Weights of a small image captioner.
Model: 7.87M parameters, 64-pixel images, encoder arch convformer.
Training: soap at rate 0.0025, 9100 steps.
Data: trained on photos with spoken descriptions (Open Images, Localized Narratives), 203450 training examples, 4.3 epochs.
Rows from block 5 of the image encoder of a small image captioner, named by matrix and row number. Rows with one number belong to one neuron. Each number is 500 + 40 x the weight over its row's rms, rounded and kept within 0 to 999. All counts start at 0. Numbers have three digits each.
After each neuron's rows are labels from the 100 images, of 14976, where the neuron reaches its highest value: "top examples" is what is common among them. Only what is clearly more common there than usual is listed. The data: photos with spoken descriptions (Open Images, Localized Narratives).
# fc1: MLP up (encoder.blocks.5.mlp.fc1.weight, 192x96), inputs 0-95
# fc2: MLP down (encoder.blocks.5.mlp.fc2.weight, 96x192, transposed), outputs 0-95

fc1.97:509518491496519424470475533502547551498548520477522539542484570540524575490448503562505450449417462470516578483439549490541550487379476551505497524479486478478514555563431487445512516418478517457493525516515489518500507450510549545553497533469478477507485510510544421522520416499544462546
fc2.97:474552468506523538516491415534472439529477557475482524513503519510516574503483512523480579540567471503517473494500628523463455500463492517530568481480512535512467492448455507518529462579480551529521458448495466522413460558537536499533566484538530430555592499478487508565468475491432493492
top examples: text has "trees"; text has "sky"; text has "grass"; text has "plants"

fc1.18:496441543466558506467560512456440536480513468503483536511508533457531505546477454567455438449519452427430508471531529423542532444521547490525568458520495488513521511483581506435500504518590578487475479524524508492489506436525533513508497452554443489559452542506479407481466504542543556525
fc2.18:457541539480514470488580521519475470489420467493525518460547518512474478497477471512516539482479453515475617465500439489519544494556527510521405626496496523473476511474466559482482552506462488465514505424439456478516492522524517498535453553450571502514515543439588476486483553497462427537
top examples: text has "people"

fc1.60:501534523520483513518462541494457455542434535450494451508473572547517495466501481508598506507451591497493444512501487428475526511545518473493493587535500516469487452540526449474371487468469461479512486408513468508414526447503437467518512469479562473465544426506483501507448489495477556467
fc2.60:483471513451485554486449502442511517480500552553494436476520471489468536544484536542483560474573503485489467453491430479481452457494463525554457478369453458472470527486521467509524556476450608524534536495507514489513406515504456444488551511481553509501498481563490436542546559488458476563
top examples: text has "trees"; text has "sky"; text has "plants"

fc1.86:550498534508494509523439467473495511392507492543439517568404465516525473490577527584523441553533436437505546497497526457540547504410488468509485482516484430542524538518459519467534474482438480527506442470451562520508527513524520523471402511505496582535477558504496491475504481536494519550
fc2.86:509484458493490611426544462486472550527524495485546549484521495482463505551510442498550528514471552469512504519502475457460527532536444456461584569412502460529536499474542534423440461522470494484453478518457499415473482586414514494463439497511547427503505506490578515523505487511486470528
top examples: text has "holding"; text has "man"

fc1.140:436526449486485421470497511485479450455512543562524513509414525476592536518549537479501426482511512471514561517556507500554467469509529510495453535433518514469470554584483518498484535536533475563463462537512489427447545483457531393481506568492511505448497491443462496497530524527482404481
fc2.140:515442568525486548495503533454522518498491502499523539488549435456517464518583491491480542496525494491498483569502491492508556476473465579451544467512435522528516532470474512488462511435537579380523503545543514416535555476475478461511416457583487525503450427528520473463451540454490455463
top examples: text has "people"

fc1.46:578468478466462488508482564559519497448490524507452511451518490521559532521520523489541425578487517470511452515508486439526506520506543444580406464445500526419497600538498545416491486521497515456480531480519507511545444489483460583476549544480571539480490507511490469507415459478503540468
fc2.46:459471439475566447575492494542542451475531448467492592466551576525486554520553545486551516492518584484564528489446543473527501486510528482490504509483535484432487502496425469446460461534511512507491483478509503490517486487559545479507562480464493434588472475476480489502526501508422629515
top examples: text has "trees"; text has "sky"; text has "grass"

fc1.12:473512436512538460504547489534482447453491564549526455443522546457553526504461464454461518507501547604500481504495491491460554484481530479505601510444527463503502495510472452522435527516542579438507490422405490566506499517430467515525464423453558479477455475501546558539515464516496512515
fc2.12:540482509448571499473480413435557507480475440439498522516468497478508561458464489488502505491543600374570561489532505448478509468517545481440474555534495475515534456491512494456539514557553466513552507567531486483494500520424500549510530487506521513480466518494532447494440522611506517478
top examples: text has "standing"; text has "wall"; text has "wearing"

fc1.19:486419528528544589488448442527475521464506580428418485427469524534552483459483511502513483503541506484495522526524539467535479473427451478551458476492481550476518460496478546423460485494521494563490512495459531563477525551502501456455451475426472492445497518516498485498569462498371529481
fc2.19:491558495577492570590521496463441520518533496504566536481546543527481481540526514510526500485460571466435426416485501496513536495559572559466576538533491515507514536459507455503510506538537450486563470510494575415488546516516497535543510467567494522528414484482473529531446512500543500561
top examples: text has "buildings"

fc1.45:465477476538524411490438512512467523501484481545516449455454467551490507529503592540564499530504524506464534480459545554461516436486505524493493462530502406572475513531471507512470480498467535508481453453534497468577560501452549471590524428496556512523508521396484478485470606519498538519
fc2.45:576437547523467425431519531559516473551509453480523503515562535494518499505501480501495465530526480465556501519504512444536482493448522499389523509463568408479507493460498542371539479566530455497523538521517482546521491516504500500510424568499520489419492417457485500492526473495488508435
top examples: text has "trees"; text has "grass"; text has "sky"; text has "ground"

fc1.2:555554532473528556431480536499489524496517537453415552524432475547536493479500474422506445477568531480533524430438575474486549550547505535425559504453531519487462449502508559570492527503466448455535502446570526525466481514493543526523554524431469478477506447541494473497479512507463442460
fc2.2:452505532525496491533509430466503461508489577557517491447580592434506513519514534507449423514596516519460447498552507533457505493537522495597434518592521488532504480500451474491516546558454503485493472598524490526546495446491508436423471514505508451508544497516457434523523493491509512515
top examples: text has "trees"

fc1.65:481445444465500530531510513580510418388453470565498520571436489566476510523479527508532518525498536531449528517433538458461463474467567487512491560499462558462484528489490511546408487470554467534470506440502506547561525473578510509525508481485471496473474481598508448479490536502514433490
fc2.65:523482533542425430545473458515471494537486515543508497510567480492497491479500494549529564485444526433498547563524561455453409455469463461519514496472559534484500433491399545491570505462456531548477482553515484532503483505520524520466416504467479562494501429450507501544531441511417444475
top examples: text has "white"; text has "black"

fc1.159:519548445486482492425483531450507499472528436544485491432509486496480553573450521488499493428560457499442546488557445471561455510511572447479479486533431473490509492437460532507410599507555521482483483495540514504434527487529453496517486417538477488544427541543500453492513487502537505431
fc2.159:445444553526482493535458505528483398484449536505500530514484500560556516490515503499425471595495482482533494546475510492535470517537498539541527531518451534467430544565425533518537482503553502501501552532509598487450495550442513516491495478577545454538533479524495464566548519567399495510
top examples: text has "table"; text has "lights"

fc1.153:489500397513496537535513495449533570478551526480517461566569488498504474561504509581481488531474493479486493508450518414506419480473529486486547530460549521489495543551429463420440516565442544544447501515512475484399513515552468483503513479416517517494527506504435535482492488519468417519
fc2.153:469508575473496484478468520548531529492498475483493510488467502432492534441479566487573477492465502457438584487503484450545488448454491561534511443536579467530471459562456475492520481464509497520542511464468488536485469461482424485511535416481390465532522495585516521512494450519559578430
top examples: text has "sky"; text has "trees"

fc1.48:475524480539478504490495509483500470549552470566433537496487469514492539451515499537527486522528529532549494547485389495518478486518476463562469526400522466484558497485484569515504517402518435540549506457496519502533508619456559456477493560504571466422489499455515478510510524579539466548
fc2.48:501520490562607555506495529614574440527492437500494517503479477505533508489487481521491547473472511468446494487525502551444524534525549565491518490537429535506554537449502456455492491509543546467449479583456513512495427447517509401481500475538465540542505545541528530532496484458552582495
top examples: text has "people"

fc1.128:530529504543516495531552482537462484554505533501454508485454626510570501508571530551486460496492424528470516539509456457565512461516549498457527514495524501534500501483435507513409454545480464507510485564512509418431589491481453445535508544493553459518521512537535468397456538505464518498
fc2.128:460545536560477489515458515468481491460479535555506489545476456472517473499434484495491492505500499488520484479550541560521502547488515476454480523520447458539475458524484430574563502445485570485415548547479427478510525464496508574532377534444438549457426474452463484496447506433495469552
top examples: text has "table"

fc1.80:525460534500525542496447503409440552539506530504429443509451512458403549498514499466468543519442475502484514486453545402439491491428520523508509496452465451485495469449533535456493541461487424519539481512515480579514529488506494511518496408518551447487501572573496489531495509436569533497
fc2.80:466490488415487468538525512566491527502486483461508500510478520513657534530460505498546447428466492473469447525512475576569529516565494534440556433564467503547456532500471514466482509518540534499502521458473568424504507477482556472532477503491447547475502418499462510436445490522464479485
top examples: text has "buildings"