A small image captioner, trained from scratch.
Model: encoder arch convformer, encoder patch size [4, 4], encoder widths [48, 96, 192].
Training: soap at rate 0.0025, 9100 steps, batches of 96.
Data: trained on photos with spoken descriptions (Open Images, Localized Narratives), 203450 training examples, 4.3 epochs.
Rows from block 12 of the image encoder of a small image captioner, named by matrix and row number. Rows with one number belong to one neuron. Each number is 128 + 24 x the weight over its row's rms, rounded and kept within 0 to 255. All counts start at 0. Numbers have three digits each.
After each neuron's rows are labels from the 100 images, of 14976, where the neuron reaches its highest value: "responds to" is what is common among them; "patch colour" is the nearest of a few named colours to the mean colour under the peak. Only what is clearly more common there than usual is listed. The data: photos with spoken descriptions (Open Images, Localized Narratives).
# fc1: MLP up (encoder.blocks.12.mlp.fc1.weight, 384x192), inputs 96-143
# fc2: MLP down (encoder.blocks.12.mlp.fc2.weight, 192x384, transposed), outputs 96-143

fc1.276:127142136140128151145120139164110130118137133109157088140145097095156111126122103132092124133118078162124112121141116090145126131151142119128117
fc2.276:096114134117138116116139171145109144069094076156117150108121176129153115175143119140118114159126118158128092136129100158125153092114155100126096
responds to: text has "sky"; text has "trees"; text has "plants"; text has "buildings"
patch colour: white

fc1.149:104081142118168142139113151110138106140131096132119102129148103101149163155155144110135150105171155139070138172126127147133121138096066140137120
fc2.149:119151101116075140156172143141182171078126132137132178120103122196150129104138153133159120146108124114159144110136161137133125129117141136131161
responds to: text has "sky"
patch colour: white

fc1.116:083158170164120122153134141129158149126086114112118092095099135121098162174146153168144129131129099098158166129114149156112131129109112134116079
fc2.116:180156131104147130136177139116137106145193128165134125116161126141116130075120107147094119151096192144140142150115114109154090124116103129091162
responds to: text has "sky"; text has "buildings"; text has "building"; text has "road"
patch colour: grey

fc1.43:127098137098158117099140129159136158124067113159137100126149103095105113149123134121107122131121124108099103154136114117147099158144183097123175
fc2.43:120133143118156160144146144145144116097165092144137148122106134114130110095107177131153146166162136147127108113146104143120171133139076147107142
responds to: text has "sky"; text has "trees"; text has "buildings"; text has "water"
patch colour: black

fc1.145:111148115136144140118115135151102098096110118110157149122144123137135127137091125131123158127101152128094168139135134078180115078135176140110108
fc2.145:098147061120193127106149118159102114093151102129149130098128093107124096125109157106103117134128104113094107144135132093102204150142132154095129
responds to: text has "sky"; text has "trees"; text has "grass"; text has "water"
patch colour: white

fc1.221:115143112167107135146127116144137108114125122117144156159137125156150070118158126169143151105115149127166114146138114119155131114123153121130116
fc2.221:077141129096140109118117147111136105112124106115122136110137100140077109120111142108125187108111085105106119128124173122132194126149128162130123
responds to: text has "sky"; text has "water"; text has "clouds"
patch colour: pink

fc1.69:160135114128091113144147149138139130082120148146134138132122133122139132134150110119122147134170116111172144141119083092124157118130143108104089
fc2.69:092124135137084126165148135145114165167094084145181120120146132107133103127099133115114143141112122125119076109096118155118129106099163115153105
responds to: text has "trees"; text has "sky"; text has "grass"; text has "plants"
patch colour: white

fc1.97:129150159153136125124136168166128103136142100118137075161138076099158110108138143092117149119136124123129134093145077127145153124134140129153145
fc2.97:131150104162151140165177101138119091121188090116104187113115122126136112131109107116104168145084120125100121097110108074168153149131108171157133
responds to: text has "sky"; text has "trees"; text has "grass"; text has "buildings"
patch colour: white

fc1.104:124180112144138155125078145107125132111113119184091088128153075110115096104157132146162076180131142114161125128109147139127106130141120099138148
fc2.104:127141140147092138159130112153131136135152138156113101213149088111121090101098196104137055150094147142164143148138116131152130120146092096138132
responds to: text has "sky"; text has "buildings"; text has "road"; text has "poles"
patch colour: pink

fc1.39:104163075117089140110119124117139124115104117158136136152106084148104094141140153173142119184133144084082121119117079151124138113108130123161153
fc2.39:126149089139147127151138146171123144121067129133111127197105097124104116127079174157139114137136109145105133157123178117118133164120150113094129
responds to: text has "sky"; text has "trees"; text has "road"; text has "buildings"
patch colour: pink; white

fc1.106:182159152139106123151121151143142181111124151107165135107140109074122122150166116149144110101083146111146149155101137084120142132161166106141086
fc2.106:117141147169121177093137174124124124130096174157129132165138124103168126096134179135145114140175160104170136167139118129171122099123151110083123
responds to: text has "sky"; text has "trees"; text has "building"; text has "buildings"
patch colour: grey

fc1.47:135138144177136142138132129176137167087118131074132081198129126130147138146140104136106114141103136136165153122119135107136099105135119109110142
fc2.47:115144135157097136135090145119146119128146146133081100132123145137071156174133114101097151129142150158160143154126136076142123129149117124143133
responds to: text has "trees"; text has "sky"; text has "buildings"; text has "road"
patch colour: white

fc1.210:122143105110142110129108119111194123088121117123118112169092112118112116079140112130111085167086128119135149080143164161157071092155092092133142
fc2.210:110154121162112154130129148175142084168145140140111082144156102139117094127136153091148111135096143104142153101114137118116156125118138128113163
responds to: text has "trees"; text has "sky"; text has "buildings"; text has "people"
patch colour: white; pink

fc1.378:116132131144156178129137162097144108108132117169127164145144138142116134103092159102120137116115144140132131110107185150118123116138170120085111
fc2.378:157135166166175095150130140155129140153117091134130115098090129148065128099115128170146103131124134117113151090081149120145127143157137177146129
responds to: text has "wall"; text has "wearing"
patch colour: pink

fc1.180:161131140148147168118152132134144125104105122135162077093155108059117122129097127104121092146134136126133093120144091121098151149151151175129136
fc2.180:124156142136101085173086106106120121118107180119160118150132100146137096145135133124125071162136149109085122168135149112160111127126088092083152
responds to: text has "sky"; text has "buildings"; text has "road"; text has "poles"
patch colour: white

fc1.215:127107136115124118114138132137142136124121136141126159104102101168175114117135119126162098115097126124129088121109118077101079088143142126140187
fc2.215:099116142156140138135120129136113106124132097150162118114188175103128139153124149136060160125099125148164127117111117128162161145057133133123105
responds to: text has "trees"; text has "grass"; text has "plants"
patch colour: grey