python train.py --horizontal_flip=false --decoder_head_dim=48 --beta1=0.9 --precondition_frequency=25 --lr_schedule="step" --adamw_weight_decay_other_params=0
Rows from block 11 of the image encoder of a small image captioner, named by matrix and row number. Rows with one number belong to one neuron. Each number is 128 + 32 x the weight over its row's rms, rounded and kept within 0 to 255. All counts start at 0. Numbers have three digits each.
After each neuron's rows are labels from the 100 images, of 14976, where the neuron reaches its highest value: "colour at peak" is the nearest of a few named colours to the mean colour under the peak. Only what is clearly more common there than usual is listed. The data: photos with spoken descriptions (Open Images, Localized Narratives).
# fc1: MLP up (encoder.blocks.11.mlp.fc1.weight, 384x192), inputs 96-191
# fc2: MLP down (encoder.blocks.11.mlp.fc2.weight, 192x384, transposed), outputs 96-191

fc1.104:107157072093129127150101170119094114117082125157143180129129135139114102151164186133118155141135140121115116093123063173147134133126123130116130149125024113130102127116159135145109102152129106138096133116112195157074101146137148149163148113095137196161102147144103196084094154175115112146
fc2.104:174109128122108097167174108104098145128131097120168132124138160150125136128121147130152112124144132114166121120100145165170136124168104087148151129141166102124064134195114097155139149098124101135061130145148107138163159144153095120104080116158066104108191139151190091156103108204132151139
colour at peak: black

fc1.221:163132145130133074127139147111116158055122069157168150103082168056089117165117122161146168158145136135138086129181095169138127127194124098069130143148114142140144123114035127112105194110124077119118124153125125135169059140125147152112098118131143196192074155125112134094136099150158105103
fc2.221:182182111104149115131114140096168139077159139118083141115145118095114083114095148033046158088143127127075093134151150129150186153155142104099200134153142070136125122158128195161153076081130092183071141153119184096169135150142082164070161136131167138185148098163126112078147122145128149152
colour at peak: black

fc1.252:162125102084089160115108076201178068142151129142157184196129139126224073134124104147184093124184191074149116144173103177090122135117122123154116101134112138125142104170124096162120123140106130133122112092137058103046107135130100110122139127137094152171100169159100093076110103141115129144
fc2.252:170150132079097127148148125103150126123093159132071096108136106154123066151074150106139157160061132161153138138142107146134083082111154090128178196178113146182100133142135141102118118120104102182134132137136149142097123185106164042147153092187153103152125138116130107147167073087138138093
colour at peak: white

fc1.208:123161073092081104109105131115118183125125104116079149129134112139136145114072137089124105125166146076100099150113128133117112168073105147127115163175114064125144161126175144124160174123133095143179065159175177111187147127109113095070126188127177140081140211102117185126116145192119174152
fc2.208:084106211133183111133143101115146115046136067159099095124127158172143106120183095145105112153170091126101156160135103142135164095172122136139213120070175189183079101127110076121156087093160101186112107112126141171111134117140119104123075067131136133131154077128138168106125130063067126118
colour at peak: brown

fc1.154:116092164100178162085177121080106122121098091148128130090115156106130151205109113133105171106172108082037143095099135168162110177096111068083105126124127150122054133095143142118095117127124139174078170180065118122132096121149113137150140133114128170162148141156124161118119099179132171099
fc2.154:109144118150098080116063139132092126129169073061157099149114099123096099178119150122117094138169090122165167153112125167131167131107133104072205136137168089138124140165077143133143133115101116117082101163118179148208131156137186111133153170177155065163112149101093114088146111121112109161
colour at peak: black

fc1.169:153139128169141108128133104166125204154165134198125150151119177155101120116099110157159120131154093099141203120136094157109123170102093128114092151187118203129136100070070146113168111181184080039155152081132100113070080089105143179170134089132137127071138153141174145158070094160177172142
fc2.169:166113117130104143148128122118149120092086102120144086168125104213147126119185081193128121089075166151093108135152098124101132152128218132090153118155134223143122114118185141131101110130103108166166193100171121158161164096122118171118172164126110119103171090083139101140129109111086073204
colour at peak: black

fc1.86:097185112134184132114122122130117152128166127105125161136150137098173117125175110096136100092129162142151133106164137125145149084086162158077098073150191154140141128169073106137104142120090130118126130087140128119152127114138135136171080074120173076132122146102103127113086161146057118106
fc2.86:048152183092184117085148115173114167119174070065093166174157157137132043142058146107185192114088128147129124143105087139128156143052122110092133089147125096122143172090156129104145130097125132138144140057129134121153123192122161066179133119141101117162204124178105080152134168166133142155
colour at peak: pink

fc1.148:097126151160070157098117164123095152127096142076135120139101138166154160135123130192086101167144175139172086170157095070101159117171100073142099144137163169122123129098122096087143170160102166128077158086050091127127130163173130048131094127127198121133183087163138123127110114159155119120
fc2.148:084120125077113105153087091098145087100093119094179099152092126117142100153068137152168185100135129132115163185165119102085137141142083103087108137139134070165113120141190110163176149166131099172118175136068099090158132080148164108073123177177104197144097088167182127127186096113121120115
colour at peak: brown

fc1.163:108170151060136153119149131106098103217116079140191134137128161135100072149079138093219118135098148160141085152132113116127121099143136134118101146114166157162092131116147134159137142075125157148124150138147104149103065096153073078128136100155144109067124182095113104115087122123137191134
fc2.163:120140145138080136083193090112116098096103123093098065132161161136130154112151133144120105164127187109154192124174163074137102169145113127147162160159099156148110134086132091157133085092121117051155138151128130199154074083089107137129144143093178193057061129071144094095143123146089128170
colour at peak: brown

fc1.133:124101095078105160146112168135084096153109126140090106168117094138127139130155109104156124174116135138209137143135152128083136034101127098127144120128109114117103145096128129152169201151074117139127166080142139104178125083079067065122146152174122180103108127126134141125163076083098130130
fc2.133:112113132205153102099153065075151087167151144160148149160129049145149139134163120113148169089184065134122131110156116142125190175119090087155107126143136140130125140115105097088097053082162164109101095132167168102158138130152183133145107133146142106114185160151116106103117115080154102152
colour at peak: grey

fc1.56:134090093119121154129106129179112101144135156150148070166163140074080157101204142097148098092159118113128121141129178114121114127199142142146145161106121141105105123146070169096133096153114162056122135135166153094158161129153085173140130136128127138059097150171145157108082130143178135112
fc2.56:155142121158128182179156135159215139057138061128128160101130132121146182173113117074145123191130077134135080141129083089189114195099096100107076127143109123106124141168167083177192117113098191150136130115139144077136119174083135125153090122148164113122151118128147122092148102137186136106
colour at peak: white

fc1.378:060174117136161143173116049142159133071152100152143163115101144102073130187119141149144130141114203091142104137199101159072148110143138106122103100137129107091125128160154155132126185064122165160222113181150114116122162144064123144150136139109072100159172114176103111173161109142104142086
fc2.378:094094132138089124147145128241136094122115161106129095150117091093099118139137103155153175160060096157099102131142111134077070161118103118120149131077146065084087130134124172161157125183109192095106116124139095088092094143108130096203121152091109165188139133101139082133129136075147102126
colour at peak: white

fc1.244:125153097148116089140123126136120083114092185107135115173171086158183154132172081165142189082187164095094159143133107117077069112066159175117087138130087147099113079097136122143128157139107158114170088138132154154140121077146127166074117132153171115101177052116182136144168171117142087124
fc2.244:155141149114153098155169152111135124116108130144064128117121144071095118111135084094121085194156116065104164120172103086118158131109090069151129108148131101126128133093224089085163094056139142068173154090143150156107118164095129127229131117164121135120175081108130142109135099068144179141
colour at peak: pink

fc1.91:089167146136094132132142191086107108118134090148157141131078152118160112108092157077129181184123156128038123107090065137125161134150158176135148078125136135148145188153146114136131081131098134153142115103077128170107135184119163160142064097112168178105108096097087106136091072164138058171
fc2.91:125113070090143106102138095121079111166157083106092113113118127172114053096166117132093170061115122128093179085114109056147192144144151193166098147130150071189123096120163144159105112110191134064076085114148138156143183183121109149154228147126141105106174047122095147160113186093176085169
colour at peak: pink

fc1.347:144162145142141165160023190128106174100122134084176141086123145111096112119130127124111139133142141103117137142164090155092156097088055083064150136114149144158133142138164125080124164120121038137104152155114147156130116150125079161073128120171150192152146124128142125132089165103117172131
fc2.347:183101183116157178107093097156090121145081109113148119091075172131144119089091083121148074108125142102113127120155162148171196193118137078099114132117074083168119123137147180140082085091146112105155208095126080136141112140156125125107150121104106130095103136134117163142133164152075054149
colour at peak: black

fc1.4:123137132102081076135127109207106168098111127087108109185151172088158101156147154138116086161177130123161143057128098142066186125133091131147075098146122100060115166140059086064133136160169131124134117136116093139093127146129123088103150076158156200119129122114195192113111154125149123138
fc2.4:064142092102156136173161130145115164151194086049158097094137062175159157158083085127111181103110182129076127096119156103114169102120072190130110126141110110098165145141178133134087134124169115222108165151081120180154159171136117139116085116139112116072081101123119167126149046101131152125
colour at peak: brown

fc1.351:127115130155130071147106081129137101126128067153150110074185133098166108076085146183133105100103084164066144088109133153053080137110144074134103081103149169077120087078130157136145184213093110145117100116106169151173157106107097122143104112120114130179095176091161110117131107095100107121
fc2.351:086165114097204157181086091159168165155134115100141149146142113202126130085193165131119158159151113138121142146153141117119134151111144139131092046137129067119125101180111117100126143131102106187104186071122121189103118085167174164169186130168154148091157152130070129116171116128114079148
colour at peak: white

fc1.13:148204063167124105151101098097145136118133129091168104110053175120151110167160139146090125166153129140072113108096150189091082116172127159175113076115141155140146187135117119114118133147200166166105140127113117166114143185101150133181102052144110163112128111131082147135139072089178136161
fc2.13:132111147123082134111156100075144124110165105118100088126113193142126152079129160109191063107164156046141173128104136089127122159134121115086125094135189081127110129145115148155160161199097093105100138145116159184104190134110114183109130074098102109173098095166107111104133150140130148166
colour at peak: grey

fc1.311:189159083179149172157163128175164095143142096132135153098105117105148125068115123157103113164095171153126126089115148140132102131063082163114099077131196115116116097112127170103106120153086139077165143112138108124060104147125138112138143125134171152088161145066115134134155169125109147092
fc2.311:109179067117119136160150195131121151153199126152125142082121109087155146087080145119190107092173103099130085061124147158174124196190093147086147110156098159142127148123116153144140074135126152074148175132155173112134090128089107143092154124106111138167101145194113140125070103159220136145
colour at peak: pink

fc1.328:081157126063127146153092102129105145185143174109161106099131125122154124152162110124161094067105137113148155151100173137157126121117142155155158095147119127131162091133175064169119129118185146155158166111164103091167140103089137126111120076138124109116034104118114175115122105139111115134
fc2.328:185122143133162099143133183134136112149098107143044147058108171151127137076119155168117124121154117138123112104049111081138118158183132105078092108055169097148133165139150134113071110114126192164116149162094118181127114105182105087098148145144134056124195119160138146086164189063149092079
colour at peak: grey

fc1.139:113162107158113124071162147038104129113178111221128145098150169095141067124121128089191159098091155079090113089119091126126102087141092136165126123143111117164122110140118145115130144093139185118129105092141098177104146140203134128125100135105164138125133171104171103137102144108122189123
fc2.139:110110207125109113077151115115089128124150122157140165151108138185116170144112074120114136133139138083162140178110158109204104151111180191135097112147086146066180111164077127099135075130154136141139139118137167082154128154163155117158139201140148116125144128155116112131123112168123164207
colour at peak: brown

fc1.107:170159164144150138136111157101148205146092082162198172183111090108138084125137172126114152094128126174121098141150116154145135110149175077064141143100144133095134116181128161113115161062121169055154125103107086103149145081153175129099092102127136082191189128098143131100115134148151114116
fc2.107:072112129118128166094117109144051138106115149164104089100188121106097189119145117086092104179151098064145165127118149094099149105048110135068141172112143116183149211149144088155147105140128106171107094128171150173143137164106093117133134101126108122093065131116165127119139164057078122183
colour at peak: pink

fc1.255:173150117141182179130124117154083163106152150080151159137133151143094125101077128166123138167117124148122090165163129129110152161130228201084118086143143149104125134085146129103221155145102160156113093092157122124136142125134102147184148119183130084137166178143140117122139098058099138135
fc2.255:119048132155147118132143162161092121148088195142112093059180077130097169104105085132085152157085111107092123094171085117105091113106124182117119067123159082158127169188157132155128135173143149144147160121154139137152154129127122160116114139135168152127134134157165179074102127105151095100
colour at peak: brown

fc1.117:168099114108108130153128068133114153121085112133083131122243151100188172110185192134155122048149143078182100133177084130118104093128126112066120139142129145162098144143126119100118142140133132127131126130151123141131138138136143134110113119125152085142131123094112196083137142102072108141
fc2.117:056155113141159123163124195127123122143189141154107108168024133111101133130092096121084078164133116167111138116113161123139141141128128126110106115132125150119098138172116193155116180116127126184138107149099179158150126059073162107095116160134094119117144128196162070167099149131105152181
colour at peak: black

fc1.290:154173100137100118158140120146118103136145163152069091065178157094133075064095098133132116131138076095127136136104160068125165096086177092073090117143062095158098159121186115144125095158151132109163170142138053125029099161140139149162124135163144135134129110171118124233128051095120134119
fc2.290:135141140180104176173096127137112171047217120133109118122103081056120190106188118127091149161092128151136145151172070152159143122124135070110123170072152111166106123127112067114118124066124166080101171126046135134112088177138176139082165140081164134139120132102147176128170132141104161122
colour at peak: cyan; blue

fc1.130:141142130161117111111136065116169093120121171063135102144078075105117124097106131107122145101140102126098158127130092143059167136140101086164092150102134078130097231090172117212121109138121178124110083142169138099155116123082103118128197110128105117157153109139150150080134096116138124140
fc2.130:163109124158147086134122075101138072164145144115104119162129129128099139132091118053153143103094093115133101122137186053181132162142121146124173121135095159145151130138124156118155101119146128104092130113130160144201156087190118136089080114127122097080125117137124105070152133146054128166
colour at peak: pink

fc1.263:133155092134123174164150164111168162133143138150146074098097121078149104152132087143093107149118082166069112145166212141139087129122141102110097137085119140090099133158121144101150125178132111111114113105159140161179112107155150093148182108169106174078090151067066116094090129139201125126
fc2.263:181087126113132153109139127149082131144087174198176079112141126125071144152139105136133098143184129065118113153117077103150134074174092186091150127126142151098087100119105153120132134156170138134121138087151109072138078128117188102132140141124143109143113135142153079088017122064113149087
colour at peak: black